{"model": "CTC audio transcriber", "dataset": "short read English sentences (LibriTTS-R)", "train_examples": 26041, "n_mels": 40, "hop_length": 160, "input": "log_mel", "spec_augment": false, "win_length": 512, "tokenizer": "char", "vocab_size": 32, "arch": "crnn", "norm": "batchnorm", "activation": "relu", "depths": [1, 2, 1], "kernel_size": 5, "stem": "single", "widths": [128, 128, 128], "rnn_width": 192, "rnn": "lstm", "bidirectional": true, "rnn_residual": true, "rnn_layers": 6, "optimizer": "muon", "muon_scale": "original", "lr": 0.014, "momentum": 0.9, "nesterov": true, "orthogonalizer": "newton_schulz_5", "adamw_lr_other_params": 0.0017, "grad_clip": 5.0, "steps": 800, "batch_size": 64, "epochs": 2.0, "lr_schedule": "cosine_restarts", "final_lr_fraction": 0.01, "warmup_steps": 40, "weight_decay": 0.3, "adamw_weight_decay_other_params": 0.05}
Rows from block 7, named by matrix and row number. Each number is 500 + 25 x the weight over its row's rms, rounded and kept within 0 to 999. All counts start at 0. Numbers have three digits each. After the name is the row's rms in percent of the matrix's.
# weight_ih_l0: LSTM input weights (gates i, f, g, o stacked) (model.rnn.3.rnn.weight_ih_l0, 768x384), inputs 0-127
weight_ih_l0.202 105:536510510538502478516511474510515500494516497452558521527517536497457520501523543511506488459506483442494473476529474451513552488476522447471528490538532486507523512484519488491516486508497518467481525443491485491482480513500502516481487489522506494473545455487516514516509523496521498521527529488496481482501502465492474519470480511473547532478507474533546523446504524540509515538533
weight_ih_l0.203 111:477473494462479447525541495492514498495469452424524552440538495483472487496476494453481514476530489516494550497506486472482515464459471519499493461462481474512519486487484499494522505532555519484506530498517505440510486531492481495581521543572514500497515508518502490528440480485555505517532527483521505506486497474512502498446503476479473470479488483503459476500495512507533489531531
weight_ih_l0.204 118:481484490493483503475535536474505531520529520523509545455509476513525514491476480480497538466508503469500492488517460502452484508506521485523450529465485492537532500500503478482461570471455457496519563490504470511498508471492479478511474486521543466479491506499502519482469456521514517466480509446497487509486512472537481508535476479495571475499475503515521496511504492479481511476558
weight_ih_l0.205 101:500463517521487502489499554530520529484504520537499506498530482485558487522492521521476486427495491492513557515457484500526492499433535500483519481483471474456491527536488466479472444519487559484520485515452495477535470517489466491503487455514521500500477497454556512493511506538507477478496524492519504501490496491472483483500516539465515557501521480489487537522479477500480530478513
weight_ih_l0.206 110:499481519530485486465505517508507467524490534516534481472513528513492511502497510524490511519491537507485488480508487488519533514470517469510501489474431504506514535467513500496493501494494465496529480475489533521537463524530471489504494480498524524460510513494513470515521521483521485492498527518517546485441491472489503469525509509468503472492483535527468484507535493489479515478482
weight_ih_l0.207 095:469534484510457537491522497545544530485480506543533521555505509503471506502505545519528534543484447482526489505507486475516474522490483508539525498485517472526521475485519499567500485535504494517462468415488502477469505481465471501498532494471495495543541518464514524520484458501495490520497522442505476495457487475477542486505522515496492504535490512472490506505485465522494460496466
weight_ih_l0.208 095:494462443484498465496488480509491495469513527517510508450514480480499492496445471570463474505534485536463511498529488479534484475446486523516482545504491504544482494505481472493480541520497518476509545479518528524489521533484447476500503495478519541480498552460507493514525504517481500541511514502506510477453546537505516467492512536524526501499462426515490508516505502516497547492543
weight_ih_l0.209 114:519446545496565522487496519517489506543507461483477523495490484528471516506498491519503503508479506502464439520467525493512458471543517523538540484479490535432507476488489476507547561471495498510512478507523493492510492511502458555481528434505501495493502482505500515528471496516537557483495496447458492518464484506488502501480460539520513535521507535511487527517520513531473477501501
weight_ih_l0.210 098:531524515477508493528498544491520468551505443516502523480525496482486508522488440495445485503520468495505509506491510452469517470504551531509474490504524497479564488481471510504523533471511509527501511489538485542477519513501535494485498504529502512512525539540490490492469517494532479488507494498485515491481485475491514503504488495506515462499464485519469504514507517524484471516536
weight_ih_l0.211 105:478499493496496498495447503467512489480470517494461483565437496513511503484469482533522463516518541537476455508500500515492508513533489490494502521488488586501497494477507532458529470488475509459482474539499529525513549482469529496569518512510506512458517504500509530491503472528483477490491472458463481495474463478472468490491507465530505466533492515504526511499553467539496441502506
weight_ih_l0.212 108:499497520514542507484484474512454467511538486522492476486530523532517511573478458516487509510495462554500464485493479514492488494543500533479519511528505530483502503507505555482482526564504508508548505477475486522526512547507501509532466485501522467489512535502482533499492483509490530479482482521519487505473538483512529555513469534461513447544453490500472534505484474503478505491575
weight_ih_l0.213 099:511520500499531517494515453512477515484496486471487500475477473500501531505491480518451529553509469487546542519482533468507486500488483446513486525476514496500483470511482518442516477492513519537474537475519520520487514549460495474492513490519539525491491521513506473509448492505452512513519491492495496499463496483449511459541537498502527495522509506538486484491527508499498509517481
weight_ih_l0.214 099:466526557504491512537518519545514458511533511469481513523516477501487474502466537496534527489489518504460491484481492503497472494523478513428491491495488472484449517482494477520481487507533472480500501434504498508510470496529504536538545461499503450482472485535508459503493463499486521469514475470537492517513486466465532494508497528511510474552466506569463487537488494516510513527484
weight_ih_l0.215 099:528516512496486479474507516573490514521488500534514450548494495459445466487542528477489520535500501468505465513509474552486478474498526506476500535462511486492496506535491488515490518488505488481483551539538484487501524506490470523454496486502511502505469482499539534512478483540490528569509508483527492495514450481486516532498527519503514470512537515479500486460460471457529537489469
weight_ih_l0.216 098:508500502522540498530492510483514462497462497487507504528527503472492500534530538478555516514468448534470484506492502483474516534463454530483511508509518493489516511561516493490466487509469500499493537541520508482509511514485544529509557486492453496455480513495524462486510494504525499485504509510495509507505514501438524448511456537476573510481459498490488527507494486518449505486502
weight_ih_l0.217 104:468503472476501485471557527510489496509519512523535522482480516505544491495534483519460479519512512508502515486487491506498489522561544511495461516496548525531495481494497467484529515541481568489548543491532447496546495491484482491465512476515525460491478528513509496508553492504528488520466446459533506521488476520530504472477467540499505496486491538497499479501479486542488542480490
weight_ih_l0.218 098:521468503512493484537570524460506489522462484486501506512513525538499518500491463462467497468498515462512461487502514455527506439542505486470507527514451500497493516537441504531562504430526488484469522463531524512481508498454480517474536495491493547487487456510509531484502439518489495510478549517475499497482504505471491517452493497498507459520460499497508526452462470529493494480485
weight_ih_l0.219 099:503527498541491495530505430512484507503521497515523527515505519515525485467485482462546519531513496495485509498438469507455459488487479528493515507512521494460535502492479521479471549494445511531496472517548489478494493484535472519505486547517474498515515541546514559514546459501513496449512491519468507499520507532487493524474512512462453429503482533473519515503526505494524478490469
weight_ih_l0.220 107:502511521462532507497507543473513519492497492466514492479448488581500513521493516485561475473467525491486510504506528495521481502500490513550484476476497484511535501525518519482515529467495521505497501503509536477513540553522516473508464458495511491476504517546508513501518504484500454454488508517478509456521516526507474511496485523487500485501487504503499510495516506512510480473492
weight_ih_l0.221 100:522516499522470528517550490526486490464500566534455509534497486490546548467488496477565520490521505452509554480481498530516461507500533469495502522505445504472519456527491497488520527518493492468502425523516503503463513483484503515493478518455534504580485528483545499506502464475497480500525466494494490499543468481499492467476508510476468456504496507498467521508441449489504503533462
weight_ih_l0.222 131:490444535535493541477498502506467469475500470496509451467514453522444511510536503495489495453556508552471508522469525530470435481470468515463515511499480513452525494490510534519491484500504526515510487490496505482517531502456493502536529489510502518439507483499508511524494499507541530523499505491463472528533474474521539498521508481516500488469465474532497491548500481520479464520462
weight_ih_l0.223 104:486473486530543482468488455463461521547480460500500493497525508524489522513505544500473492477482506527486501523469517504534536513493521495516527470457522506525538506506490508497502503451513540468496510523501518498486525452494501491496527520501527451489464481509483515541553510548531466510480471498525483499557484513524516514454442528479549516512491463494502525503489485498522485506520
weight_ih_l0.224 099:451470469466517476535535484484518516504515499502531523529482518513506475504487533462569465467492529580511539543505477532501520524494522527505510475492484472517425478483529491461500471501467499472540428471497481466527503507537514501471515536536497467511511533517475514487496490501483514523500538503519522497458460492501519509487485509546470505493503484497500458487533531479508459545526
weight_ih_l0.225 103:516519557537524495455488507542513473511486509489549502468481549527485492454486487510495462470495505534518511462462504542470541501501517538511512478516468515487553489505488477472495453490484542500535492495481525508479503467489503496458478536517523504503543502537507480472504487500538504517492514508493497516470559491451479542530484500523492489512493489503464472540515496496485526486488
weight_ih_l0.274 102:541472485539484510517483449484497502490463489516524436545474437503501474471483408481469520509499512511468543506517484485477508484476477469427497492520466535498499522499465482478496521503517526511476554512499516502469491473489517534544526459501481459520500476477508476499530499453502452496445551492490529495515524505544497471522512491480561501481489524525464482549481479472465493481453
weight_ih_l0.275 106:452455506500480558501484539482504510488488581521519483522483509536493526507468485517478528473454483519491474475529466488497502522530532475521462565493480487528508545520573527480514503499485506513529479488491495515524496461522513471503516466453502488457516469562495480502501439538503501469466514464506479462515501526531525539440516500470461476474478478500500511474524498481493489464483
weight_ih_l0.276 098:522455510523497471502536467510497477480539500472511461473537501407485480504546502489486594493517500500526468503497482499499456479538513479478467503529505476518491504545492503495520512498492518539494503534496512494478516551517544482500506500481489506513520558518512507495464513471556495498480486502473469502477489538523492476522504526475462504481477522462490469522500526506487499494528
weight_ih_l0.277 102:557492511507491510525536531526498488512519487489528503531495460488501524480496517505447539500472490474478462469501540491525524517478478470474546512475472492495500453521484471510505493495531482504511530475495500513496487491506473548456511496520469506519558509491481515476507471487484565512501486487509485488507480506459481517491467520486548485552468495476490559508505529475516497478477
weight_ih_l0.278 095:510493505498513524466503473497555507473532498483513519493494524488461464486518484494454474465432495497511470563473477506493491469502507540471487502524499483484495491481523505530497547559511515539521569443489530491530536498484536516476509503505484543470467476489528527482526493543509521474530510476534498470510552521497492481488522514506516512495509490475525514466499511498527487511509
weight_ih_l0.279 104:507485478463514452514443491501449459512526529503537539514485496456478501491501503497487538516551494457528452499491501477516421522475461511527494469513518526501486504467494529533505545429499489516520506492566530531526485509527499534497490475512476511509486546515542498533492520489444543488504518506489497511449475495442505499500477495489496445479497521470471495499505494502516496469515
weight_ih_l0.280 107:549527504467484495509511517470539502470489491493551447458532521468462463470508503489523503542486444486457481498517510489501480510499435470483504493496464508524534506543510504517505438445490533543515508526513506502522495455505509505469491521466481456518491559486525477500509511506453528530484511528435518483453499492472501505539478446481493505557507527536504496483454482534522518487471
weight_ih_l0.281 099:550491488549514513543492535488520482534497488495471493504556524503466475460505454540509567483501490520512470537520528491494507482502567458492541467494510528493501504462461506495509504474491500471503530455515562500503505486540564489461509493485492473502505478527514537496473463490491536527507537515484485497491450476470474480445512515514488542486520504522465491487523523491456469527511
weight_ih_l0.282 106:529512548494500501466497497512508495511504469494517523542511502484524492519549480523465474498473492467502530507489523529489445466515526496494517577541533459502510487431499524552517494501517480474546509518545477505489502544465490497520544445485520533541498506517500491530495527546513514542495520495479503463486497474526442467508470529475496515473480453472488528494492500526521515516499
weight_ih_l0.283 102:471474483505516508551522499522505490483464493519493506473501483515520540484515442543543436486535544517517517481505514456510493511473558475521475499481554472500455469535486495488512499502483525556478527525490510470533506525531438511514481501494550519473458464495527522482523510457489490447483491508515520549475512525495505504525494496489474506481525534515496503504535492509523479547471
weight_ih_l0.284 112:525460517525512505482518518478490478482460468474483498506514513475488514496496525534495477479496476446539551476522483527545533469519529519482521454510455499540505500479499493513499450507491520479509426468458493521503521569524495504490520529455540550509490489502496468545493498497472525491501536465438510514503437461497452435498422457500565492525531485476491537500460503499511533527534
weight_ih_l0.285 102:471518513523481527472530517506497539453506521491518567479532520476510553508475470490504495506516528503531439564510514478479505513507484494508484516509544495496511502461457492490497511437480507503481485493465507506510507493506484499498524471506476479526479480483464499502514495515492495455501491512498508497528449461476530497497481502457472513545489487503484479474498525485509481497508
weight_ih_l0.286 099:489512493479472493493545516472501555547506550435522516455492490535470476460476502503480524487477483496473491517477501515535471504509527523528466511516462523526472503519485477524477496488469486524522477499505526450535503497524521537504522482496505482468519534503523490561492535493464523485557517497493497543511526497505529454458544487510549504467499493487478514514479480538548489517524
weight_ih_l0.287 100:556512514482505479506528527468466501480544498507491525486525509504541468523446502471567516569466491488473493515487500453512532498492508508474488534493479492516507477535493470559490537475480497490519532533474515474474488511499510500473480450536486464502507513535512477502498479479472441513481485543466518485479507506507514500516497536469506464485501469478520461566459479487507518531510
weight_ih_l0.288 100:556514551507529484504457570492468493531518486454508485530530525503539498464519542454464509500464512438502503472478533486508515505487486478496493510450475445513478501525509532492482455504447508535521556512520520467523520520504530486459509479528441549502477511520459516459527494518504470501519482505533544489518530483485550502447508525496516520503536458488500503544480489490508507487485
weight_ih_l0.289 100:478510498528500506481469495489500489461534500494519486515472530538518467478454549502469508485492475497445515482486480484513492494490534469516487469516515480515516503509522509477502508502536509495479564530493534538548489457463462473453478454486538552524509517521508509521508512486508498449457499502528515497545472468502493507540461515525519515533503455502456498523505483537493487509521
weight_ih_l0.290 110:512467476498496467499523511477491431459481496495530447506476505506536530528530488494497478535505517517491523480463503470513488485503472540455505511501499500506481529523455488432483481543534541469484500461537489515499485492486490490505497503534508502501488448484510555507506507464480475511493509493520493511486518532523478501510509482539491508530532526510496518489531528567474523515489
weight_ih_l0.291 104:490455493481471513481492531510488509519493535482494522489539495538543469466512470493532483499524521486476465548500494470495461470528487480464489554484568479501521472486517489523515534450500489541517482492508485476514507526518460496476499465484495521495496472473493577478503470479522477530472503488517491476462515510531488535476506475487529528509487468531495495544504483512486529534449
weight_ih_l0.292 106:480493468514463513520500484478493480541525471543498482497498507518520516510463486478488535479510510491498504498470472519509496528482491483499456508541455478441462488518478536463513495499509499498478474437514511495510470552489546506513484542516534482466514490493463501548444484535550533515493516458528466492507458467511498546513493501520486520490482500488486485489503477498495496514538
weight_ih_l0.293 104:505540464518495512474482499528495506516497491509533478473466466476506541470555518478529484504517495489486546497492475502511531489498522449482482523538493483471477462543464505508453459513552488524484465536518507495485458513504486486487511515487495546513526527487536440546464491498541511516482485449485533519506480557487491500466494521546471532452469489496518488466479506460454486489472
weight_ih_l0.294 097:509485541502483481549507493491472516502469480479488472470501485532486502524521491454475540536489539485491492537483510499461544500485498509500487503462497463506487496465482519468490490470500472471534467505474499479521511478475532531478501415494480520455506527488529423513486491496543483463493484459512498513491487476523521444484487574511498477545494438481482491511506474474531520499504
weight_ih_l0.295 110:478532514506494498514448485533499534483454507492481472498530496510484483508516490482512502528502438508504501487516499437467517522461489499521508458504538479491491524547502501525478478491466529508533527515498505516466527513520485534464534472481494522450477488515498467486511574514472500526494443471478472451559486498515537503507469518528478473517440505538514495534438500504488492442475
weight_ih_l0.296 104:498485518559543479511488515541483516537486460505506497486475488533547547526523471454517549520475520513533485528480528518464460496532467421462504511476483491515468516534486464546494469486508510476470428478534493487489491543544527514443510491496499526528491533472541504514474484507503541502524490483498512489517501480496532513515494497490457519534465527506484508519497516473504460500524
weight_ih_l0.297 096:508481495519505454509541532486487501483503509477457522506478458506508546508507516509505500474530522525480532459516489506459563507501516494517524496497434532509496505512442471491490462472511485472504481527502503519511487506523480504497545492532452531498525452461496444508533516501500495490535548486435487509498505509488505461481547494434440494502549494461509500496491502491497507494481
weight_ih_l0.298 104:485466510538508500511541560492458450499487490535545523523508528461512459502551502488471543521474541523510547505498533497483525476515491473479484538495468518517522522454575465468526500493523523503510508493504494497554489493470538493507458468514517538509491488471477531520492473480543474513529497493496525511499484498459495512482440523487484512459486487538477475505489452500468463516465
weight_ih_l0.299 104:539435487503520508478523485469515521492483515481519572501524544467544520538533508528534534492513488523496478527501514485518483486535476480507478487512468447488542499523490521472480508499490538454488520485558506488538468504529496489473489500479489517548489491501462537516514507496447486488497485477446515484479464541504504528520474530504515545483583534488480491475522467487492497515511
weight_ih_l0.300 100:487498486514491458508476467483530517517523493477546483492492515500488506493496537524494518495475534503477494506463493474458458505462505503469519499468516500507476558518503514520489556523510500533530525476467497501490522510507476471547506517467514488506484467493525519510525467510524512503521489536505493536493470475502500574455528452501502520503536480514516497544553507486493450497489
weight_ih_l0.301 101:481458489500473510518459461548518478515467491495426484533499463509501509482508502544538501470542510495546492490499514428503449488545566469492507525472534483457467517493485516460512487487478483518508543516468441494490524492527538505453509513517481523526487477494521536512515468517491539513513519535483485507524477476514512498492460489514513510526473506533490545519447519466514475449460
weight_ih_l0.302 089:483512517435466454485505491515499495570496499462494493528511501522521475544470529483509494520478532475462449471500499475530542487459514514532526441550488488481489511526494503507472488510524469531509491490464556521470458515542478504477463499480528498543530467501518484517495491459496496487465483514535487468506513446509514523475467480534462499522490538503497466459539504514495496492524
weight_ih_l0.303 163:512512490490475477483503517491509516467493488497501523511497483477532509483469502474495523493522503527501495519488521492496490498485515511490509490494516500500519502510471502498513494526496502485531510595507494475496505501506510510490493497482503501526495480523510529518507501489505479493515485507498512490503510484496496498512529495502519516512519514496502498513492520507522499507504
weight_ih_l0.304 103:491475489539490495476522506530482467489494501525494505528498515505464492507526492473477550532534514464521544541506498525517534481504481502469493478480437466510483529493478505506506533463511505517479448502512513522518472504482508497483481474551524453509528462493518450496498533544494559456545525523503495491495481514495512506495509473421527538533465505529492495511490503546473505489504
weight_ih_l0.305 103:493487463515522476466495515524458439476535488504505516493508531514480454515526525481510491504510468486474491477461482473453482492537501468520511586496468504463494509512494516506490495451495501481521447508497486551510499504458498488475491488517471498473520460519522505485546481519521495519508475539528531506515506498490504491536474507498451475476507530485465468480482515463512452524492
weight_ih_l0.306 111:576491505485532470485517523502486541547495527579508512536537510498452530532542494513480507504524501515480500487524511540446483504551464525530503507496514503505510463470476522468453519500477517511487495521504468556525497479493508479499527522480520495460509527493496470505513505518503472554490525536509478455506537501476522475465595496445501512523481519487506482513497512494474492481480
weight_ih_l0.307 101:517468490495470522487486521521497515501454537474527512501421510505463554529483455531529536504481502523546495468445469517508484507466479520508469528512506499501519509489536466532507556475484468478485441479486469472444547497527528494507515475478498529479542493529480523465511488519510478513498521495522482485510528544515478533486510483523508490531459515504470519517504482436418500419484
weight_ih_l0.308 092:488528489527455531467476492524476433489513501487514496506562547513510489481532505532489508507491491543505463487524518483527511515483495461512503438497425494468522466553524488507491503501512514484454522514512479502508522503497515492523491541491487437529517510521466497500504515502516508477483512463520502514524512530442518506520441526465522511490534468502524482503498491538552528508442
weight_ih_l0.309 108:512497490492485482501511513468479523534503511473464485519489476472464463503503497516476522480481497461495499483469463491490498526506516485511508508497553537478461483530501510510508523477495480496538534520519531506518485485522453546485474533504500504464508486498454451509497490522444507498556514527530496561538512506521517481443493510461482480517482452533474512491487492522551527505514
weight_ih_l0.310 105:486477492503478529511511492494561456476504491526530515487453509448439505478510502515495515487511488516497535510504474463495517512501462461467514476501472503491477504527462479490494494455532485490489496427542507513450494509469469491530503462488492469515492461548542521518511516532484520518492518510522525490529493466516439465509506444498494568500481525465484515515496529487497467480502
weight_ih_l0.311 098:451520519490529498535476496515435535534501447497447495505488488499507469507450478503536511451510507489520479471512466511459481493494512527487515478470481526493469531483505502464502508488476505467526525532467533523473500476491523537518535479489537519476514468515493499487458503477561507496557494500466447475514511471481519465514478506433535508523456503487508441491488505548502455508517
weight_ih_l0.312 101:420487511534485512481552521504511528433518484511509502472475503527461509532497486515525491499526528547494491501504473541499501455510537513503475524518535493474475510526528507481457539455491511481455495502513467521500500439500498516527550557532516478515518471510465506475476511483503498453545513483513516518526484485471527487534539546472469496490472496503492487512518482492532461498499
weight_ih_l0.313 111:477466476535520512508505496487504506516500469549464544537494482487515526540510433488463497488554517492508489521485514512490526489494498525477536511456501527504513486472491495489498519480483533486480495483477477531525505537474524462486519454526492509457498460540511507503515520497502505491499484472503498550553460467496506493481461517492538538490477492535459514503525473525461554500456
weight_ih_l0.314 107:506500476529505541458519484482507470511491516510518527464503466508502542484503514474503493561491497542501445512482519516473494440524496499510488509492483480491516509516523498516499483494540462500487523526504506538483475501518468507474529498548496513554476488470462505499512488508531489542525512501485522493500467500547488486477428480504508529536490525513498486479493468488520523524486
weight_ih_l0.315 108:508558479499485493536503520494487493496461528528505473463476527515528461525453477498517507490509514487482477468504511495491510485522504494524552484469508551485510477494506473459547502493530489526518520517469483508534482506458528524393500456525494510482477547486518487503518491491503499517440482458462492496462490535515499542513496534475493446498516463487537536502562523520469531467458
weight_ih_l0.316 099:465520496539498484496505469527469501520469505531528515502555516485516504467546504475508521458506508481514497473492459519466538521543497497509519519513532460506461523505506491526490478516504465491524541491464505494534481538453464503445518524547501522502512478490475533497515514488535447476501497500553492485481517498497529491563517495519511482463510520510517462498505496472512469477485
weight_ih_l0.317 101:446554473511523459495517514487437494479512487513495492524510507464509508533470494525484471469477516491512520494470538549499511468511470451492476544505525488497475509507521514542560494482508490478509477494508462512524498498488468507507513495503504487531503513523535490486490551539515505505480511481502479492499531488505502539503497541503473470523493485474474551517532480515519497507500
weight_ih_l0.318 112:548512490522507518487481518459487509491421531508542517499513508481499477480525523527501544513503522492497499485534515476490551495501515506483496579505472497532492508481504495471529493560475535478495500493494498502517507523467529483541529463461550516516510493520484504517505483496540467469482508507511470488449500513486502471495508515494563508517489485483517485465520512512473505496551
weight_ih_l0.319 101:549506515521528496484527535519466513496507492511479482459496498473508473486495484500514497516486503489507477512483524509510501509489543462500471528517492556508518498502491470495504530475482543466541517512509486511484489516473449518450478484455499477422483476462530466465482543473529519514493542504463515490482474507470473493530503516464526480515506486519518521490516517555506502538517
weight_ih_l0.320 116:552425506507515494526487490496476501499491517467497463484511487490455491522509539509482531519494501464534497513467517498462496471509524485489510484473476467473491519453507515504482506456517533488539500496498481533489508547509492489518489492465514518470518491495509537526489522554539484495485510492450494536493489489524483479510447530494573482469496479462487540515473481478502493489510
weight_ih_l0.321 096:514545543470519489460512508533487489516506491496499506491511480538461572459500534515518526496472483521505510444508447494463505521468519475527446503507508505495475516450534520484523528442487539453510510498539516516508489505468496486481487461510450499501521470478503484499483476511545532511549486506442494507514472484444545484507477524485511529526486544510503484506494459499490493500504
weight_ih_l0.322 106:480526479485463491485523526497504497492535522448469481577490514513472481506498517471554523535512530482511501474498510483503523483478540506471529482464507516509479522518484490433482421474451452492527517477507515490505521481472541459550526525480500530502506476466466501549523453467489472487503544490527529508479471488482497517487427517515542500513511481501472443504492460470500453504514
weight_ih_l0.323 101:498527486496492531479515494452467450463460531499488478499498535481493460531487543500472447502474489532541475491509480533461522522537528521457486527506532497543506512505478524498496442547504468480495476491498514446484503519511499494483478469514514402507488501492497491525518517484486494477481461504516506509488524510486464471541504451502552512532508506563513508495488462548508515506533
weight_ih_l0.324 099:555520523551494501424523465467506488538489495555440490533468516496479493482492512493508502514527505505447499510492524516477546506524494526465523462480527527475513535502538496539500544500505532508494485489483487502518518559497502539538511484515479455520514521510498460540525463504516525469478502483470496468526520516492515496481512513484506480477525465495485514500503509466505556526524
weight_ih_l0.325 099:508483453478503491523522454535519507546444509505540462470535456493527522506533488512536502491500487550523520457525528487535475496496505483466511547483466502490494477532531515469519506519497525503476505491521520468512530518485494522505495487483509457465462500479510480539459533492476501518496469476451490501476490481484505506535541489458533501517483538481506499547493498503494536526510
weight_ih_l0.326 105:507468497508484548496483498529509482489504517473489486438494482523458512502520502520517528454519520498474507503475491464426463480444496532530511491461539513506523475499491483533495478510502504481501503439502459485520552472480564475501514486469475484441482480517524534478494472491531510501480517485504527514472520481469501504498473500514497486493506537488518543534495540490528468514499
weight_ih_l0.327 104:506477517497535522515477520449510459510536473487522476494448486521458511490504502562474502511486487507488499501509523509475485509514478467495488498530437468465504478478475473559474513481533449491489488509493526505518530484482494512529494539541493510538533503516486527536526517482485531478501499507475519526522460516530487489498456505540546508464485533479480491519513527530478476471452
weight_ih_l0.328 105:497480526502481488482536496486497485514481501508486505534517497507495531484461470480454494514494502430463500498501494488506510497485478475514484485523511456523512573487526485477520517503500510508504513501518557523462525517519483531501509524446494476526527497477522506513478516453480466493456492444541512490496469508492439502542496522502518459495470455511510493507474484494519446490521
weight_ih_l0.329 094:511520508454494477516492485501517491511498555549485488533510492511511481506481499514513524520480487525501494522490532512559515536531535529468512457506464531484476528509494541498475487519461526479512507507467512488459544478487498500494512482516490471533542500514470452498532491476486494503496545471533504472509493478479539489479559527517494488484491520473458489486520491517479411528471
weight_ih_l0.330 102:473522502461506492491509521486498518511483524494449480493515503491488505514482529505439483499493456532514498505479482516460506500467493533499516497495465464488539502518497500482543456508530498450484483523505512521464495540519504494512569493522486461516511527509487479506437536504519494498487506497473519481490480490509535464512439471505465487500519519509527514492512508514515474518504
weight_ih_l0.331 093:493515526516515489486475537476473521514545456499472461513509536488525492489526547508531494498481517469488464482518474476497462499484512505531500544478527519516513522546578474507519492474501510471479479507528499473514500543527523535516545492522506530516534483511464487499578516502534507520497479538516546468518526484474541502445454508485499457529494506519443469532470476477483532541446
weight_ih_l0.332 102:539475509509536548525514517449496475454487512445493526515505489523452555484500465487513531529530443476497513499495500506522468505529501494508528533473511497488515516540511531484510549521538448509489537466497493497508493488508480497534497492489491531513488502528500522508523461477507529524497523510482495509497521520492497517457507447492490517476470463500500490485482535507465520463509
weight_ih_l0.333 101:491478490520503531470506472474513457446524514514511528480499473521509542480508466475504544547483492538514478489498479515499475525502461502535439546439479529522558515506513483483515528477477474458505479493505481518486511500492487500518490498496528490446523527524473452469505508497582458454520507489501544480465493491487514543509467519516491451531484482529498490517522473499523497519513
weight_ih_l0.334 110:472527481539467510491526518460482497533503463456469520445539529522514508496552472496454508550515464494505513492501473485521556498460536459501517487472457510494477513461506484509507497557501476487489506466486537475484518495469539504531522515509501497516535508522501477509489529495549502493521551507523534513513457514447544531495505454504515521431469483500472483484507569548487451501474
weight_ih_l0.335 110:517474541526481517499499491487497499535462505546522454488500498518497542498533492533491495521526506488549502512546485481467477481500439512518516520517534478541500459505438531462491497559489496522517502474479530497504506493508534448561505492493449498490489469505499490488500510506503467524477491498495531512505458505509534502510505482546461515544462497512531425534489496467463519518463
weight_ih_l0.336 095:506514502483485492489506548507501504481502496479527530532506527479482505491447551519529497488516482550497495495494552491451475503484499554516489503511517512489505478551456501513472499508485516528510503526498470484473528515504528549506504497542506490474479524537530476518509488525494553516509521484530511482436492548484502510481503479514481515540467474516493516491529516483511475492489
weight_ih_l0.337 097:462575520487501474510495512490464499509518488512511459462467516549549503465483542495485534545507479500510480478518529514495489536537461518553493546440517492462500485534517528507484496509535484487454524505507498526537520480489511484474470526453476457482486505549519491538474520511508482464467481524516524488532462489517508492459483493462513458505471449547516521455471548486491487505511
weight_ih_l0.338 106:522461479496501510515538489469475532504496508478521506479541494559476556538473507518485509487448506499515508495451506474457512482466478485529488489528492483503497502463506514551498504492491506495477498500522475463488485517565530509514484503507494444528540506503494486523487494538538514469462530482484504490501493500505508478457512498524515475522497500516485509496479514521454520515496
weight_ih_l0.339 104:480499521506509575476515482511487507513496505484491477529519477474505524468524488534535482517495527498507485528517503511551470496470504460507494574475494475510540473513508545443534517472525490476529504462514478495493513532501496479499507480521481525490498516507511504542471518523511523513552540459470549487517512528499516453492500513496451486469553520506509487493522509547509510481501
weight_ih_l0.340 103:453489497502490504530493521446598499500462493513506500448482502505512496491492519513493520514491498517511519527494514530502472479471533520483498484475496493509516483561471476563510502495502482479470511456432476495479519551486520550456535528545488512470520534501519540522493509536526504513523500479497504478534504510500492545496495440500463464503496501499476499506521502495519510531523
weight_ih_l0.341 116:549492505504506544511486481476504516498494500523467423477461456511505501508523545491494530455495518479501518522495512454507469524497498518458515518468490488519516493502515474512523555488511525520449567525494533487528502531517495549496492530471512502480497437485551487450523489516491493498468495507492504511507491496471481490526455513458547466509480483536492464518482498497493503482480
weight_ih_l0.342 099:532486521501492492471515481496465459506444512560481464506506486531516511511471521495498537453509515517516477487513486453533515492488525518508477505441452554483509528465492522501496509512477481496496490485460529501511512598492496525438474457461511500440504532544513523478455452472551507509520537516509491511482499501503540455475472507483491487544464459511483532518502458551497555527552
weight_ih_l0.343 100:543562480488514494500507493535460491486488490446503516476516512462488487520516477485479450514450510492495515490545476478476491533469517519499481534547497476545518469502503514461521465470497492532487472512545504502483514504504462472514523546492532461530517544511441513511532544495495484500506520461483464455520488521472481516523478451523480479490484493487507520510473509522498466456497
weight_ih_l0.344 103:483541446509499475476530496515566523491492449442472509476460507500495494504490538464523474528540509534549461510526477528466506508529526530516514501487495477522542509507510479446509536502497478458511461520494518519511537556491489516558497493497534514511508517472532538503506486445548483492485528467517500517510487502528492552501442482449480471463463473481474497476466479527486562497513
weight_ih_l0.345 106:504472470498460469468521549488504526504476499488474478522526532483497471530539507497511532505490478493494458507471538438502553518502470480524499477519461495496471463518521491542460542488490497512479485558469486503493479518503494525526524470497491520487499483528520488520509536523475545529515499523480476477521517484482480476516531512497546482504501542498463506488508501438480484465489
weight_ih_l0.346 095:460481518533482517493487511531428495532521526548472452516469489467507480473509511475473493474523505472450461496482450494534505493457509462525549506493539483507475464518478487508462486531492503567502505506506521537490529463506538493475454425492495483524478498479507537499505491481505489490510471440545533515520495489536522549487455490507511540538483474493472500478540535524521476499518
weight_ih_l0.347 105:530512526527466484489486463498474506509520502538503500489492498483499510487497524453463489477531517482495500467483508543518477502530521446523447499502468489489544470489462549539482489523518455509495481499532478496460513511516518562470490501497496466555463482486475529550470450463504555480505459540508486496469503512506516498576528505500486485519489477467490490490520502546511492496515
weight_ih_l0.348 105:500487522520471533515486490456526521467488490484493473516483517498511500493501529477526550530502470529494528511534516468525479490509480525470516471487462514489514517511540520512507529455493491535512507520530470498517499548497499510536508493509476530508490511496502515518508540468509487525513588484476549478487508499542481489515480525517491473482523505508490525513502507408502509509479
weight_ih_l0.349 098:523514529460488505509464511489464493500566528461450483527504534514476499526515544508491487473554509498477503532496546493531544496494528491479457507489478469492518519492470493520494508540489531566520513465490513546524550497469483490490498495516499489489507532534518519456515505472485468531463483524509529485523517511519503480519490519505487501471527461504481539493476534524524481483503
weight_ih_l0.350 102:455509557519469494494537482552515479514484515510490507544522465508484512455501509509490506459498523516460534490497520490493478493458488474474539468483432531478511492480561466518490506511481501520542479537502514504490509477508522503513479492489493562497503506484478495501494483504462492471515547516467509540542508527516488485510530507496506490496502513468474480505467477516476530489468
weight_ih_l0.351 101:517482531526494468497488513479501493482458511524517485547514494464474526472505489486515496491544440526508535539515496471527516479515540513471492531450472462480503515488449508556520477471493508486532503530476487503493482508467468491434503431471542501498507494536506496492508510506503511465484516511499498508468580499512559508529545495520473510525514484491485518500501498485464484513479
weight_ih_l0.352 104:448484493539474513485511473510480507464499492468510509518539497503500510497543488519517498517496489516533494590476433509443527507497514449438528507531500516505488551512493496488480462501507497489479511518492502489541535540510451495497499466513481537543494502530509524503436513529509518508491506472521480550445540500481499537469474557553537454478479533492469497488556470494476493512513